config.toml
train_examples = 15625
n_mels = 40
learning_rate = 0.0038
beta2 = 0.99
eps = 1e-06
Rows from block 6, named by matrix and row number. Rows with one number belong to one channel. Each number is 128 + 24 x the weight over its row's rms, rounded and kept within 0 to 255. All counts start at 0. Numbers have three digits each. After the name is the row's rms in percent of the matrix's.
# filt: filter width-5 conv, dilation 2 (model.blocks.6.filt.weight, 128x128x5, standardized in use), inputs 78-103, a 5 kernel for each
# gate: gate width-5 conv, dilation 2 (model.blocks.6.gate.weight, 128x128x5, standardized in use), inputs 78-103, a 5 kernel for each
filt.47 106:128105179143117138142193153118139134123105152121119045063111102160111105102110067121099138087106106138106134159167163176104093169152150137143129152122107149120132126162133110130135125119135111113131170131128139130144129163129093072093127089119138122110127132112093141161119136147162131135132163142154096089145118126105089160168158110145143191116113132111154125130108123115136134153134133094
gate.47 100:144148119085085136169072066081136132166127155148111098125113154156108105121125062126119147118184122107120133133096112094140108085091112152144148127121127147132158145170157120105115157105141119129129118146180114100098115154119116120136137105132137104167141188142129110099103130138127121157133094085121148143164152158129115110130105134106108132120115121178116099085135117092115122096129102121
filt.48 104:147167122116111114146170137099144149132161134116088106114114129128116132169115124132132158100150106143093116177148132129132123137147151135098146123144149106145161159123146165139166108139158152099106092146132137109105177115148123136142081120138157166126110129124128153112132122132122153099080108148149141163103132125162122120148114114129115143171146141181145170121128103131161128134096120127
gate.48 103:155141142143132111102128145097136077116146139137142123127109146105109141175128128133143151111181150110166138157122153156125167092151126134107127066130178121137179146128149139150144135147117093124144104156150100124125104131112159131154140161053110122131118134145137134115124128108131120087151106129166155134109118135126173130095145114102150112073105127142105147143096115105119145125123158120
filt.49 097:099127142151142067110129117107092134121140134117125093072133118166131160155113152169147144132130155096126174130107117124107093105080117144151153132125120118134069119066092122135091107127114181156099097135136119110125118124131140153122185148081113133125119147112121112150125130124106119115129120156115156147162098143113096115083114099117152162162070151132159155170169149137153144147117133118
gate.49 097:107142169098139110143100099148119120119102139140135150149139149186147060135146148125108088107102147160140167150113141091167097120101112139149074101110147086132089117118119104088092109096128145151157178151165120140120099155158155147085139121146108071123153153138171128110103149156146117127124085116130141137129147142139103060100118153153148125111132149156174105091098075121130104138121086142
filt.50 102:103080088108135186122073090122134127129133117140089131131130121121123116141110117157141107177138117134114105134149068129143155106076111115124152123134110152127099120120098115103111156127142172116140114105106117158170187150158111132121116153132075116131127115133184132119095109131135170149136138119102097116130129121117121115152131152143154093133136133126087137079129121116130116129099139145
gate.50 102:122178081129161129111128125134085168123123081144151093101126122111140105121115131153151111110164161168108103120137133152164145161154128088162109141110145119178154145122117041100133134130121125138123111126109146127101119099108151141111129108091139101116119139134156117115149111097075110118136175173150140133103136137116111150154115136086126130151131117135087134102124136120133111119078112133
filt.51 096:154080103109135125113137127113111094081123138113135120081054148093098163135135097118139097117110173184136161083088131137135111118128154097144163132153141137126139126093151141149123105131139148134123185127132130126160179141149128089129127121145150109153134136098158109112146097125137128139129065129159120123151119126130097088145160134141113122162143085094148123140142168124151115114168104103
gate.51 100:113154126181127129126137120147167153151112106135150160110096138097129124130154121125113118155108180154139137109100135138161102156183151114177149156143112110152120164113147139116111132145113125085155131155136120081087131119138146163148114122116151151130151115085117120122135075107118123137191163123133121119115110088104094118106103148152145130154105093089114164145070112124131094104078114161
filt.52 104:139109095103109106098126101113132122110138150101127132126118144135137169134148178178177164133122127098155074079060120146186157146171129129121072148118097174148159171141129134094111154163130114112123116089136124118102144161122146164154076118143127099089136103101096133147129087124087088103142147131122145147067148132089088106133094148143128178155093087152104117112125085088099149129144133128
gate.52 106:131130165161114139165177154113111137145142109136138102135130141141088106132157140126152161128129108140168136109103114115139136164150122093106093146143150130106098119143134162155156157148095141108131142148158164122135067101124124135144132105154135140109157161160140163131126127131132133161179140116148156144143127124137155082130135108121148125114115143136174104106096120090122137140143151121
filt.53 102:097108074116124150057074120130109127126106131139146145123139125198128134125107201163149133150126100109085121105146078116142073100124123097143136198151079094088152126141151115108139129164130106150090155115119113108132169166122141133140180130105096124106139149111127147141136139104129127124133146107138147160187129125112099057106130141162114118108119083131153148099142101121135119118148123134
gate.53 101:195138168141114110112100110135130182161136109133104147129128135171105120133115139155147197085126145183155089093123092111139135122134152111116120155193116146155120114126084096103139149125129154150127186159139131117084095135094181104145139168129115077096087131102131124152139129123097105150138109148132129138115137122155110138116110150154161103112149094129135154141153147129126118111104128136
filt.54 098:149135085116141118153143120110137152118094167075095179105111082118131130097146201123150156107135130163144113141116133141112164159109103112099156135128080117115100099076080090089082096165161147158136178136108097084128147088091138099171096101144135139149082101160122129098099134131127127097160091113136104075110128173160135145095109132165128122110137145107141135108126166135131135125141114133
gate.54 105:146122125114098142143130099115118157090106137111133125094136101136140113137118091088128122170131115176110147143160125112130109150111105089104154107102165151145162124160163133144134141173120121134115075113143162112117173120087166175219156103116131117138119105120132112130111154170166148124157143170124121165156135094121123174152159083072129093144103128195103148133118123129152136121110081112
filt.55 099:136113137149128159163117139169134143124162119120116133134147111107124114129141142064130125130138157125157125097147127120130179129154114094129120173141173145121081125142101115107128139128145139166111132138124135127170099094116106133124080102156156137102118113096080161129113128132112125102154138171168151077103124154114145150167133118155149110126124156117121121104105126119129103134151141125
gate.55 094:110101145133143092156171125102098106118145136110113124141137108160124132097147134108122133132118125122117101125135081103120080137159148149097145159110164166104147136130108129112106156123178122119150147104115100136138147161104150085108102128143128178115112134117149146107128119114093136132145117142117140093133110143160139104123141126153144084118076116158081144113116138111139135108124126116
filt.56 097:150118112123166113119146126127137166169128100115161133158113119113144120120128110146112167109150135144121132119134113081146112191127115100108117092105119102129115089138147090090114111124086122176113109088104112149146155184155080089151133113108112146135108166152149111161146155135130131114132105114082139131098132141158133127076097138124125134143100125156081107163150128135134116144170163152
gate.56 100:136105104130104108124075108154124124152098139133118203079102143117173086131122134129131108126168090155119120120147172111132131087107129143109130132121127122122143160090114117104102143129132134102124158119101151092124127118127149105114126121115103151122096132142108127122126104128148110154108108154159127132169094132114104090112168117154098117177113152115160089122144109098121150149178080141
filt.57 101:101104141155156118155139150118127130136107125138166100097143147141111122149117159144148129139151142122146142137126077109145105114126150097146151120147151137161133134118105154070149089115122156153139107100157129133159098118134124139118100108109139152121136140177140091149116113133123109098132171129101138137057112129122107147151107113114141155145139141148130132104152158170106141108112183158
gate.57 098:125120170128085119093146093119118097125161143160117120158172131146148142109131158122111130139104111112110118149115096133136121122139142137098104089102199191093102157096108124120155129095104132119117103134081121133156125123121098138149101177115153132094118169138104105101116155120110145133107164105102118132123125136138138128123085139117142153143148125138117135117148113137152147141120191142
filt.58 103:097130142136100167163113176141130090158119148158163159145142114107122119122093082093127123175163123062099154168161169094119162090099133119106121089103118154155167119104111129133155109087110125140115086139124154137121133136119116137120079119111105073143120130165131118116115150144146152127151113130116147132176104127118104109126172122128137155151115145109150142163136145121116153150139137121
gate.58 104:126108126132142096119133145100117164160126117147101094125106125059123141139096122182155129118106140112165116160170141101194162111143113131157153110126126142107117093162120176154136110122157160114112100156148136131162119109136147132106157146122120127150182136128125123150151117111118157102106146123101137084142136123104095116126130117148151112129123162152149167149133102154160184156149103122
filt.59 105:090118144167146099075127132146113136163133143114149112121148141095165136106136149139109127146117126144107094107054083104108123124094091122143111116137121121083133142129063064094102127118129105102129075117121145107141108149126115128151112153158160157158154138101097100124140157108100128140191122153118156189171148144130135105155179093083110132121134152120126087114120113120115110106088118151
gate.59 105:158105120148169149129081125109148103086141169157156164107131089085141093137123126138129140142128145134119146123090088132116156144123156125129151144160167174123170118112082109085130124092090111113138118113164139150157146118124124159162130138119139119149123181113100148129125118121106117159125119152140143159124156154124126129152139109081111119137103158149111116149135139116156154144127120128
filt.60 101:150157137114158156155107162145183111161072131138153151071147142118142142157123098178120156111145102135131179127160119139147171132157144121136177153106114133183136148144106123115167107161094155133095120128142155160125134144126126152108093094139094083142107143146148142132151114115116134130077168157113123106151108137115145132131107116144160143109103098127102128131146133183155149158157127132
gate.60 096:094146152104125122115136164149126109133100117118113143129169156138122083100144159100116084107099177162150136117152172157135130138143145085104124168104088163130122114131104151113132108117129167110133130099152112117102098149125141156155056111123136094143116115108200125110090140121137100138063088132128127095096149154107112186164136141153131091113155142177117114113126164107115142154119172173
filt.61 100:142157112113104122164118102145113109130100097135151128100095133044062134141137125122134150106114135120139115159118120118097115140136120119101156129150168152156094083125144115161134138164125170155135115132160141149133156160126121109090105163130128144128128145160126124108153121143159141142122134082092161084076093110129125176100081105098137114114150161130157139101099144150119118123139140134
gate.61 096:146160154159148119149122115069097117118135154136121118058131189110153139155168093092148129144133165149130108129131114109139152146138136165131110108138102136138116129166146081073094128111149085122126148139111115116139147112111106118128125123119164144118118178145114141147117102117144120138110141133097139143108152123124136100121099146126138111115158140140114111109093143152143107108065103165
filt.62 102:093129171142123172145169187140128108139154136126141097111162117192160144122112146135102107121124137151156119123099088148117084112161139106109151139100114153148157110117122078097156125147119118163124095055071123129125117121135119131097113121135122086140121111119084083076122146149128108149134126101131150110152174128130132119132144129135120114127107108119068090096090135185147090118129182178
gate.62 101:154098131127111143095093174137110170149133133128152187111121155144153157147106079101149152134141168181157119134175129105131174098046169120111148157142153080127144113111088175105113115145100131163132088098167165167141124146143104064105140151103125139110161130135215155111119089153168168135122140148170108182155136115136148148108172148102105128126151104099138082120137095154158094144124084148
filt.63 097:154142165155131120141160135117146143143137106102093137170135129136085097085111124132165158147146093098157114116096119147130126137141105118146123129145145146123102121157094107147135124137131118171146122131168139107133129109113097149094109130105140139160110124143110130124155068093052113116159164093132118122108135110160165177152108136150114119096142156135105098130127100124126129145151160132
gate.63 099:100151187192150123150125124168145118141122107133119122115139135152182183161109122124102122145184120138171122105094115118077102138175133107093071090113106122129049149138139122170148124134119137125112121109110148122102101107131145102121106147090101145150135131106136109140128129136151166133111130134117106123119149139101116111057109108126169115122185148125118142127141129098130147135107102117
filt.64 099:128147102148121123108065128126116113124140092129132171118117118087132117131162103143126132073136133137171114098169140142147139140139130127120103069095101113109079117117118134173129133118172149141086089117142131134147131141131125104130115130122158161172152106117172122096125149131138169104150152128108110114118141147138120109120124139105124133095159143162105148152146173141118173183158109102
gate.64 097:185146127139090090142153157146130124131136091132081136140138132141152102115112115142158165100121146134143127129160146155113069072139098165172154131137117125124141168111113144135139125094103089125115088126132146126159114102136111145125066097139172139134144150114136085113135129150079144140128135141162128100090123156132146146149117085083081121143120095089100128135136130129161136094080124136
filt.65 098:136148140107100118127155096145105109185153158149086129143101125119156106120096126114133116108111142116092062125106079127091128153114104141176146157182129123147116138100088107153143126116129191153114074103169123129125123146146135091128123108152129100082125180119097166151137136113095160166088188113107130093088143147143130178138141099118155120112121156075131117169138125157134083132161142124
gate.65 101:169135068124139113091089118111102134164081104142125168141075156118100101095101164106141129170105097191150145154142115155148107105143107182100152154109101137131115175106130151129133099127126123146182145090113128106155143123140115125158123133124156147151100131117147152110149131092155161091051117119140119122179122153135100132114126103121086123132173132137132103158137141069122124151154139115
filt.66 099:162141124132161125155118157130125091152123112098129162142123122125121075140111155149149158102100131106078113119151125145140149091114138180116184170111134123134115145099147081124138122096142104097150191155132156201164121142122141148132131148129131162130133159138129131122132128115140135115082113118109093086095121121138154138150106130142119110118145102101112127116101104137171114139114128136
gate.66 103:125131114144118131112119143139139178124141131187162124126141073118164143161097125115088109134158156152152107146144147154149144099130103121127144066070150120090165157145166133155109099133125148158136143118114162170127132119111138156166168130122093157123098152096110137116107137147131125112130157137134124115177181124125125107107096125143118124081143149138141109121087118118141160140084141101
filt.67 096:163084074126128125110191092149129116113125137161096146154123125108148110144118113128172161114096107121151153206138146147098113143163138133158133111142134081156125129170158079100149122176123132118142127119125146134151144091133094098148110108119152103153136105110092154127168147094111117091070190143151104129175130124132120106098110108070122142142154178086119118126158139131132127109110124084
gate.67 100:133113162155150125131092136176132179118129117095148118119162123107135142124145123116122113128124159119144077086095163156105138118122122112098107182129135137151131144129083118155142183129132145099153143115107118102104078103152114140130148148167120106129109103091189137131120107168115115145118137101075123141063106127081146148144143141168123106111187130094142124110149130135114125124113133112
filt.68 096:123136133079131114167167189150122086179123106133195168123143131134106120114119117107128127111114156156145135106108100099103118138123115119069118124147103115127124121092063096112135116151125119139106100095114113137096152138126143122123146142103104113132147102102119173174127117092099131097113097135124142168129174164132125156121078143147136177147103121106104150130108106145115148196199170154
gate.68 094:156148097120145093105102170135151136099107139110180157148112097151126112139061115150099114115137159143147144136125137114163139151093134141152120141128104076139143164129110117090118144149163162124109109127154146169143092135136121098076143136120145099131110146126150061170135143153134138163139078102119130182137126117117092094134128128102125131129117114119125117196086088132179096107115133112
filt.69 098:086098146126127133121167182159127158141128125140136153115132159131141130101139105123111127089119117141094099081145157174140179171168142132120092156122158124102175123092107117129114124092124094116135157124162141106123096098123112182175123108140140121175136153178103138091102127128122141146148153128128129136087111123147123067103121167141119171163089075103165153147191148123116150164119116165
gate.69 101:172146115105124128147139152124139109147166156120184146157137149097124132103095100137136117108105151109140100109161130144125109149136156108103087121083136096143118122136099116142086122142116127143133174124110138133166132141167116114105175095120112102149131135172121060148152137158109122098161142113126121143086122141144121077097136109127140082107150155138093122169131127125146170145085149132
filt.70 094:143151110159109114129170172112142132122112109090108159079121139150140131126145161173110116133133101095112136115120151135128130130141139131102159149163121106138125142138143125139154144163118123128157198143119138122126179155144097119132169163125110115138116140155084154137118089124139123110168115104140100058074072145169146076111147133142146118118117134146162140089083163157120154183158116129
gate.70 093:142152147119120113125175164124134143142158103136128115075151141120068087101130149104112147139126125106112134126115118116109082136211178090127155137175127119165176129130117120126147131150100080125108138099108135169115127153171164164164148134139131144132113124122120120154159161140149118134112137196139117171126103107109153168118098100151125111113142154118138148129084058110122149105102128145
filt.71 103:120059148159129147179148094114086185143122150128102092108134137079113138161142156182117138132122138116114112144118122149147129146086137130165140117117141103101102082140126136114156123133139145110162140144156124139136155137118158128143099143109148168118129155107064108153124120108132144130159151129107122109108117134099105163098134161160133145097136142133059071130120141151125144105140112095
gate.71 101:145134126141151144117107127129152129172092152143137122125119097099124154157093143097145113165144134125135120114163136131085152095087110107096110167146115113161135156133119127123099144165128110065101110135100083106123115114153091104131135134113131147142156131176092100114151097119139143129160113096129124089191131121071125081129153129110138133093114121095123118143136170051128155126130070121