config.yaml
arch: "wavenet"
model: "CTC audio transcriber"
dataset: "read English sentences (LibriTTS-R)"
train_examples: 15625
gain_aug_db: 10
time_shift_ms: 50
n_mels: 40
hop_length: 160
input: "log_mel"
spec_augment: true
win_length: 512
tokenizer: "char"
vocab_size: 32
norm: "groupnorm"
weight_standardization: true
depths: [9]
kernel_size: 5
stem: "single"
widths: [128]
init: "lecun_normal"
residual_init: "scaled_by_depth"
optimizer: "adamw"
learning_rate: 0.0038
beta1: 0.9
beta2: 0.99
eps: 1e-06
max_grad_norm: 5.0
max_steps: 6100
batch_size: 384
epochs: 149.9
lr_schedule: "cosine"
final_lr_fraction: 0.1
warmup_steps: 300
weight_decay: 0.0
Rows from block 6 of a small CTC audio transcriber, named by matrix and row number. Rows with one number belong to one channel. Each number is 500 + 50 x the weight over its row's rms, rounded and kept within 0 to 999. All counts start at 0. Numbers have three digits each. After the name is the row's rms in percent of the matrix's.
After each channel's rows are labels from the 100 clips, of 14848, where the channel reaches its largest size: "top examples" is what is common among them. Only what is clearly more common there than usual is listed. The data: read English sentences (LibriTTS-R).
# filt: filter width-5 conv, dilation 2 (model.blocks.6.filt.weight, 128x128x5, standardized in use, each kernel summed), inputs 64-127
# gate: gate width-5 conv, dilation 2 (model.blocks.6.gate.weight, 128x128x5, standardized in use, each kernel summed), inputs 64-127
# out: residual pointwise conv (model.blocks.6.out.weight, 128x128x1, standardized in use, transposed), outputs 64-127

filt.99 100:532489496536547544524568509498545547564493504541485471550453574538524506528514573480460585494517475559453502498449527466488539526455512515484396535390502560487491412582517487421515534519423583
gate.99 098:478585497556467562527525507578503513461507507474548604529468503441460479611440526544559458427510549418535451445511561456592581535556421544484436536531465413433543490443437508499507396522504494
out.99 102:449474442587489479455463475472370495482493460612547552490466526530479474392551419470508526524473535509496499468430505511510523515445534446445532463471455421449506526560417480564373434487510451
top examples: the word "the"

filt.92 098:571498448559447478456462495382445434495444570554444506453372490528541484525524521549517463547520554480523543466545465479517435455434534355545511474474558437529491481518496525440561438505582478
gate.92 102:535526431506501584529500395608492512433434430520435545413465505497470449546523528601534466504549528517512501447523472397457488550495464376497417519534546488506565450429428488443494502475531504
out.92 098:495478474545442508471487542489447523524559464520435483493507451524443545528504458504476535537379507500562557530516494496425478577487569552533472550525559402580468468615554525496503565524486532
top examples: the word "i"

filt.122 092:440533479487555461469481502496540514550530522492452470502517590453551569557539442480480485475524505501471584503567439447570559549629501528462462443460507488540532368497534509482463493512411534
gate.122 097:565483495458437515434518413471619533477478497510544513548484479380432444606467497497486472589525580496486514461464478573534532515381486438530580569501393501568536572515481487460594477477407520
out.122 098:492499530477382545408479530495554456525475429416479432529436506542379457508533543545520479477507517553546529601497505459465556512434456486406529496544597441564580533511510475420537457497571545
top examples: the word "is"; the word "was"; the word "it"

filt.74 100:557515531402458428481617495556449477451487463515467537466524525476604537521408528418504478511523487508522436506450467520575459520374558559544562533484445468573484523524474508495497449519467511
gate.74 087:505517521534524563408473494554496482395469533562538551443501510524486422501568533483392584489560476488560510345529468477488476564555606522471433558521471479544564534564476531536517461437553497
out.74 095:531412575436497471444463462398558491412518495564502434474460514472443520585521565464534544440440536479502459444515457608568509490467500416479521495559441542498507517492598464504377549458516529
top examples: the word "mr"

filt.39 084:525542508430510568500375516562531464499490460502568504458463463441494489569445547544517535512602462575516456477516464561572371553557448523586491541528505572501507503503500482486427462586468516
gate.39 096:519443519491464412498431473588419447498505600454542565489591555470474579540501524538452491510583507472510527453486485524570519497470453477461447449496377509555569424456485506455544495506633503
out.39 100:573556582511584385495576418488500488461495463531409479489476441508485488477524471501537446493515416411487412542531444503498492537545457471471503485581525385461529483443503502444497517478531514
top examples: the word "i"

filt.4 111:530495463450441523459559531555541474440560546462461601497420471628451483453464388515451395528515571476587520485494569493495475570446536527551549479489530526511479477470504429469502531545452477
gate.4 107:545479443453443533482529463547508417481492564506429527495437549395471500500500432529515526443413399513557502333479487569492528515490448421463430489495461520479461509455528524532553510484520565
out.4 112:550548527399447491565564481494446521471484567458546576481470568626500470462521517501534493465485477425549499573478503481406534417420477517459496490435487513487584537490489483504557507502526587
top examples: the word "her"

filt.88 098:546556471478473496556546535482410519561467474433468515513553537587571499472525576587562470480529478495505472570471531501444470472519497570486451475540583461525503534506532508464401366555397557
gate.88 095:414543522485470493455555544475526448507521573555454443478489590429525510421502416441508581468535545514429474532564522483475525586561505536497457445559505511581623494513509455483443526496564514
out.88 096:472457521627437573457512472524515464434455482536545517537489435474570512521464584413538595474480490494471561496553583535466500538590537533514508445499588527445405440416436580422510545401559496
top examples: the word "should"

filt.68 124:518476402414459518497634550511601454512558477590485575479475526444474461469412506431506522474518454455584482568466477639476494491519408538536490482521585428474611498420568469503424515513476534
gate.68 092:450545488472458531535481563543512480489536522472494554488419549512533535488438583503529446470511551468543439479461534437444477558538512525558555442585537464377458473464420609451566500505430436
out.68 089:511436493475543569429632470534455506526414452402459534514510538502555452506510575508450451501582485478463408504486472510446529532439451430596481502530441408485445568476461420548557434504490527
top examples: the word "the"; voice: male

filt.41 103:459458466473468503510545452503546496516563470527479585432515503471470613500410451439573564527461441486640585395389486546464541537526443643455544510647481528561569479440454566493447492529535467
gate.41 097:405574519494519611527533470576525480457461453489546508425504533471466440539457545542424509483497472438517420567490511511485464479514534474474505430427595445439554446471484497474423470469505548
out.41 111:535469405452516558488470517449390474433483492502498568462530607553559433586559548495479457455533521464525493446454395514465543452590471411495527569547453497503519438495480547579465392509555534
top examples: the word "the"

filt.69 103:516546436349451493463533523461586423483454457593530527516473440512622486533438432560428546554518484548459440592458565556471514492446461497536463514487499545478560525474455400371562566468498477
gate.69 099:410443528532552554491498574557520483463559519541563584472455477503529388480450508532582471479497530499478447438515548534460486534458442528502470447607493425517506565535543447511535475522550471
out.69 100:558442620450576513453492482410547383453570428528480527491525421526463504460574514408528446509481502521596550515438509500461514449420501506435577487448547519498495568451463517562498520448448458
top examples: the word "her"

filt.81 110:538499501545503426538542562552463606512431475443464493516553471464414554458519549507511483506628551453433554436446459474421466486602396559501490567479474501529526508644499525425424454414562445
gate.81 103:490543540482529576439487512453452452521433530504552452497457560462505582447456572622540572544506456604560491535460473517527468544514539446475389491595483570552495529530473542410485508495493560
out.81 098:466394514614531417507532487575514449472570463480514534547543508484434456561553521456522513490588464520547490512415569483441497503533502602600535461517473529529527425540526474498567494474482469
top examples: the word "said"

filt.3 089:448372554532432454593515476440539454453465494555441521587544527585408603499508582498461433562500484658464478529496520434461556505560524494450446571560569504538487476531492507512483498506448492
gate.3 112:443514526495579546456638430518436481474493564593564586458504581448569455509479516474504509501475489399393527444501440545501456506479401520459485585497491465565481506588417435493497493569492544
out.3 113:448482428517469566479478551472432471484457498521575451457464425466569543441486474459518532557581445465602519564486504453563478582449539423445494473490496480482605494521512485411516406577576522
top examples: the word "you"

filt.8 094:526447549547409507579458450507469533436569453425596517499519494546487486533557503487546420591465504440541495476565541433467545416490529535438502553443492545468500451463466425535532497471509492
gate.8 103:495490537422468447522593537541454518411464453511508522526472499428547513563480473511486474438533524493501448535538508604428435555440462465536526448532511479543550527484551461508444463598482589
out.8 090:523513479562496476497535482472391462564511513521587509444517568465514444446454482535499463414568562500590509469490389474452472417603466566532524479570535489551513479419472660473489527531431445
top examples: the word "we"

filt.11 113:453443545461537467465476504538483477490547506496438520512494481543497427454563547560489472446520597428535466393533428534559557403540462457489587544552603428543426525524497520584503540511589463
gate.11 105:461504434514485551581575504552619503513591552499483544491439485528542446447530543532565552504508563570586479449537500476446431470565485476612455496490584375409464467490475497540520432437546443
out.11 093:458503460539499546484470573585457562548583575417463520484432484477533540523467573510514490468518529499529469501498580527426439444517512455548463536492511498509476469481531548563493536488496439
top examples: the word "the"

filt.32 114:542557500416446478556657524528483536466549466459464516479530563406457459526491483515430527465490473541640533403540532566587435513436577495529518475576475456514525459380431491531412515484500455
gate.32 093:561595504387483552413607464448486509489535553449538495484453560551594419497523509499575563434467535475510462481569520452514482481521461474446456569526565463427525444500456507522503510480418548
out.32 106:517447445524524459590552481526511488478533472480577471509511499597514510577405479502604514504579467470516490487536573589524421518524491498592447581455485564529514465407438469593560438455461514
top examples: the word "well"

filt.115 112:503401499526503468534450433516542501475431472509514584456488465520491534533570503512483431521638548474448459473495517524478568570515558528455497629466485473459421449431500360490520463627487374
gate.115 091:512478422550454559492535501559518544519568455536519490465474504503451533544491469545477481517570569432533516449513515452534557420503591505455431537420429517609449521554540460610523461487515591
out.115 093:467431500448564450450560440513510542518435518470540469407509550437526534498536569433453389499521519470462500565459533443506595543462482467468482618574480545381586501482485447454540427534505442
top examples: the word "was"

filt.113 115:481439470491463421512411486529450542517616544606573508555465493440456559540566477463464471595401456554563463530502463525420473578468494467450506487446450524534428527489569480442557403479510435
gate.113 100:570539541453570465409474475513487367487445584511542483463454614501507553462528527573508525495532584522486445368492492464557508502527454524495499490541482394473493457527446551517498526463610511
out.113 101:407510494543523516510499572505557550382469515502477445570514573492508483506451583462592501534453403486570494516400460499435512490435513485533499475474448501509463574549593474519492535631523502
top examples: the word "you"

filt.46 102:493583493409493482513554599438395477475487479498453428482597494470486511410385510440474501454469483557527545637508441538545490515467575511550435422599488536516553533537520530427477536476528556
gate.46 114:416525414507496595470535527510477550457559490518561463532490585490497491569469488488526529462545483612558454452486394565510417500500399480601464496517545459506540535585530497457535458560491540
out.46 108:433479521464538427536461557496587538472499453448468503501573469529452428527460522396529426460503530500527433476501462552494543406482432609455420471435436399487365503559556586596528525513540416
top examples: the word "is"; the word "there"

filt.61 106:493550436527474544424500516476499485511418491508433477406521481492477511510529584533563461513517558450413478446572479510614404506573524475473553488511504506542490463480473523485410433545543559
gate.61 094:468584438491490557512512419516382490493551603447485438586493566459557509484434464500488467518568467483521451497519499425564398516516514439496483515424540576548438477494500607536414555542452440
out.61 085:487521504505479456508587471534464586458552535564417548559453377431473583564519448521490455542567605533527480460522538445468479444601490575549440542471468527455528484403523479523531535507455455
top examples: the word "said"

filt.62 100:484494533532458471532546536453488481481477515640520498577468541450478471535443526360489452471363511502560513488379511546516461540497457435469514528556497512523514460497503502499516579476426516
gate.62 098:517519392442360548508469502495504511417521485501546549596456616518482531481460511508567439499587547560547560476446520463595432523438527491453496498551483455499607470498427584509506506540492593
out.62 105:556493585489563564487464545503446478551438554449402527507536591502459386577472505504426457510497560492482544478439516511529494501517460552473604564355500526455594486536440518519550544437447440
top examples: the word "this"

filt.60 105:429572574463580378532557561609457507586397557566513515547526488564585541556511507499538449443553492504489493524438583564539489518530519542522513397558538436572485490540521476556403545555490521
gate.60 083:484560472541456548497571523571447467521484482543449529461466549587546450478491493488455481475516452417482560490559486610524506542516554651453458504517471470492540455493515427567417405492543587
out.60 097:425496419514535534509490513521519476456533477457438423430485535459530468502532524573465533526531457408390538464543531515465514394514557513510521581468455450464499567502436539556534543441445484
top examples: the word "said"

filt.78 094:533429531487514460538458505545402509500491413520484496441418492424542441490595474440518410434613555485503468449580432518507498526510436522371481571505498426509554542502513479563549461527489548
gate.78 095:485482500501551464521550495532510448487469574444443473467439563444512394439459466544508571411527527510536485466576469474579582472508508464447538508517531394557522521459544438514450488521430615
out.78 093:494607448539552539540515496440461475479439611494527478483570577447416502430514541496464521496508491551471509486573529416585465482489426486603507447467522533525423429558536490462527483502538539
top examples: the word "which"

filt.95 105:469461505532476524499599468501501493520392507638561506521522537529456422543563479494415553594492487580538511444413469455464434512401601517485493575533510473403465537514441506560484428522504550
gate.95 109:522516427477451572535553457500471497490503529524437492468451483464621429528461410566507577495491488477513503481509433406500459554484553572495473529525498430520580508556499483521452585517539572
out.95 116:513530486490507492516533507533469495514508470499484453524454452487596465513438510390561508628476453527428505564576463511543446442510571441564430512553457479500494581479574513468570582529510437
top examples: the word "she"; the word "her"

filt.0 098:466592512480422512478484536578539439574527477495506571474440489426438521436384447537547462541458460529533519517548480474556489456502619431533488448486447598630499500454489584402495574467434474
gate.0 104:457524547502513571512541494537549504534544490462547436498566560443441474559493562507427452514461526498560474453488502473559546533517525475465471424547519490390533434500446522545465507536504471
out.0 102:560495522554426509520460501437511513471520538445430484456482515563499479473476472467489533553530499533482336541491521386520509505533467502467573466530526561523411518477518558461436523484541517
top examples: the word "said"; the word "such"

filt.28 117:574485561470481509531498520464582443428361441453438502498460460475512466493527575475503568548541446442457503465481463539557523460527545520482513543502489431481519491502434491526458502474666593
gate.28 104:485557466454466484511510455559480451488524473495480597553525496447473475610539442488519584449544480530605453493508455484546445459471490523400493483494486520527514553528419540503447432515491461
out.28 130:493474476443395484513531475472563403476471511421509426527495492501515521437521485524517557570418433485538549483547489527445480505540532526445478483524593464480473517512455540540373567563514471
top examples: the word "my"

filt.38 096:461453508471453526541423431547617424456502536544532450515434514456513512524448509550580489512477426483491454555458477556463440477437497461457561510444454441604465561468458476464507452508463438
gate.38 113:445564495569478550441435496454473457517477591492549489531451556569466504536464529543426548520528451528598493443468484487531490634556646561495488527447462479501536506448422565568503508536402522
out.38 109:549510529520540423523588445470569498537523443486549371495564490492572440450475447499475559443534601556494517538460458537452414524513449495548439532457475543461594466531400481552459432541501539
top examples: the word "said"

filt.1 104:556543447486578518521533502561575516480526508459504620417496468519499487451396512447579472442537537499513481497440448584511482498431448477502464497525548499472500468572476579436534449511501531
gate.1 110:512442516457444532462623431530510505432568606517544435543440497516494432599505467519449555506634532558498481519582380514511451538506413525480490469444476476442574546513517499563507376540460478
out.1 108:606474482597541439507497620445489476518535498465517567524500444606515466569566483512590554509544510518502548450565373489518535431532564423501525500494577588501512506467487450515429533596528500
top examples: the word "the"; the word "in"

filt.86 086:457493470554576440490451472543534515586521539532483481393572478489449454600476559472505423488504469521483444538418429442548397519525603528616480463533518501567487533453532444588439505502494480
gate.86 082:436617476490522501516497532564371483553501470584468518469618533488454536605473465544523487440516535471661429456533467547442426462478512465488511479582499463537432519440520518524553587516509500
out.86 088:556513443421484483463472401474470487496444465529459541426476476619487521522622492454536491455447437499479423582567554513481549517523538563467448565455492547534458480402494493459522455568514458
top examples: the word "said"

filt.100 080:475483425420490502514528486536514378441578584509504605446450552538508432513453483459491506472483441515553510516492375526469498589431493501471531537601526478517568500521559436535556602543403529
gate.100 084:480425506428549531485486499499401578467463524435463561464369546559521559416568455491502428498507598442465557429524495433520530571432510591461452487503489564497531448485507463554560511499517446
out.100 072:487577407502513446503536483587450522495523451458570536560549502506506654436471515468475590482510434485464479585563553487566482506504557500493581546440511609539455529535512516455489595488512400
top examples: the word "him"

filt.30 112:515453469450399519534583536524425512518480526578508480459547528528512466512415540447413541485477396544470472544493549537421498552518552535510455565517500461477554511426514494512462492555422593
gate.30 089:489462506496506530579484470522477469435481575454482529482508522438448444475427431499388490425485442487579494425417505556538458535465399509470580475529504453589630483513486380515567506476508505
out.30 100:444481541507561509563473463501505477599468559447514538409476537490422561639502503440490549506532525514563511512516505435528372484439466468530511544556437494490553432539468601444487478520553560
top examples: the word "was"

filt.87 092:550477547485558559499468523521554499485415447372528542588470455473618544466542530466496564356521491479431432523546487639474521572504510590463399536579458447520547526453457371570441493504492589
gate.87 104:519512506490467543544536532551479515514530512481479467504489474541521369526522465454492465383483446611474532520454492467491427531538522522528415474514521515436580544520437461496512418464413544
out.87 106:537530559509546469514477489510597474531486468452581484393443524461483504441471632543501488562459545557552445555496444464501577552518496437522526440510493504609458446561478555492467456432599439
top examples: the word "put"

filt.34 088:607514476451441490538512598586530425411529465453492474471392471526409551455521565536525482522478578472566627497477554463530476507493549448514416413523573547432500524500515552471525524478544525
gate.34 101:463535421444559552550543516566586457495535450509521575434453500437519582542386517437463451495494548505565587458422520408462492523456422488449445522475572425592531417550491407462566532498517579
out.34 102:483462490554470424458591466452470468438365513551513470520523529539493557586524538457447568563408471611506572464538469377507563523419485471505473498433495449513542478596627541513488400458493518
top examples: text has "mother"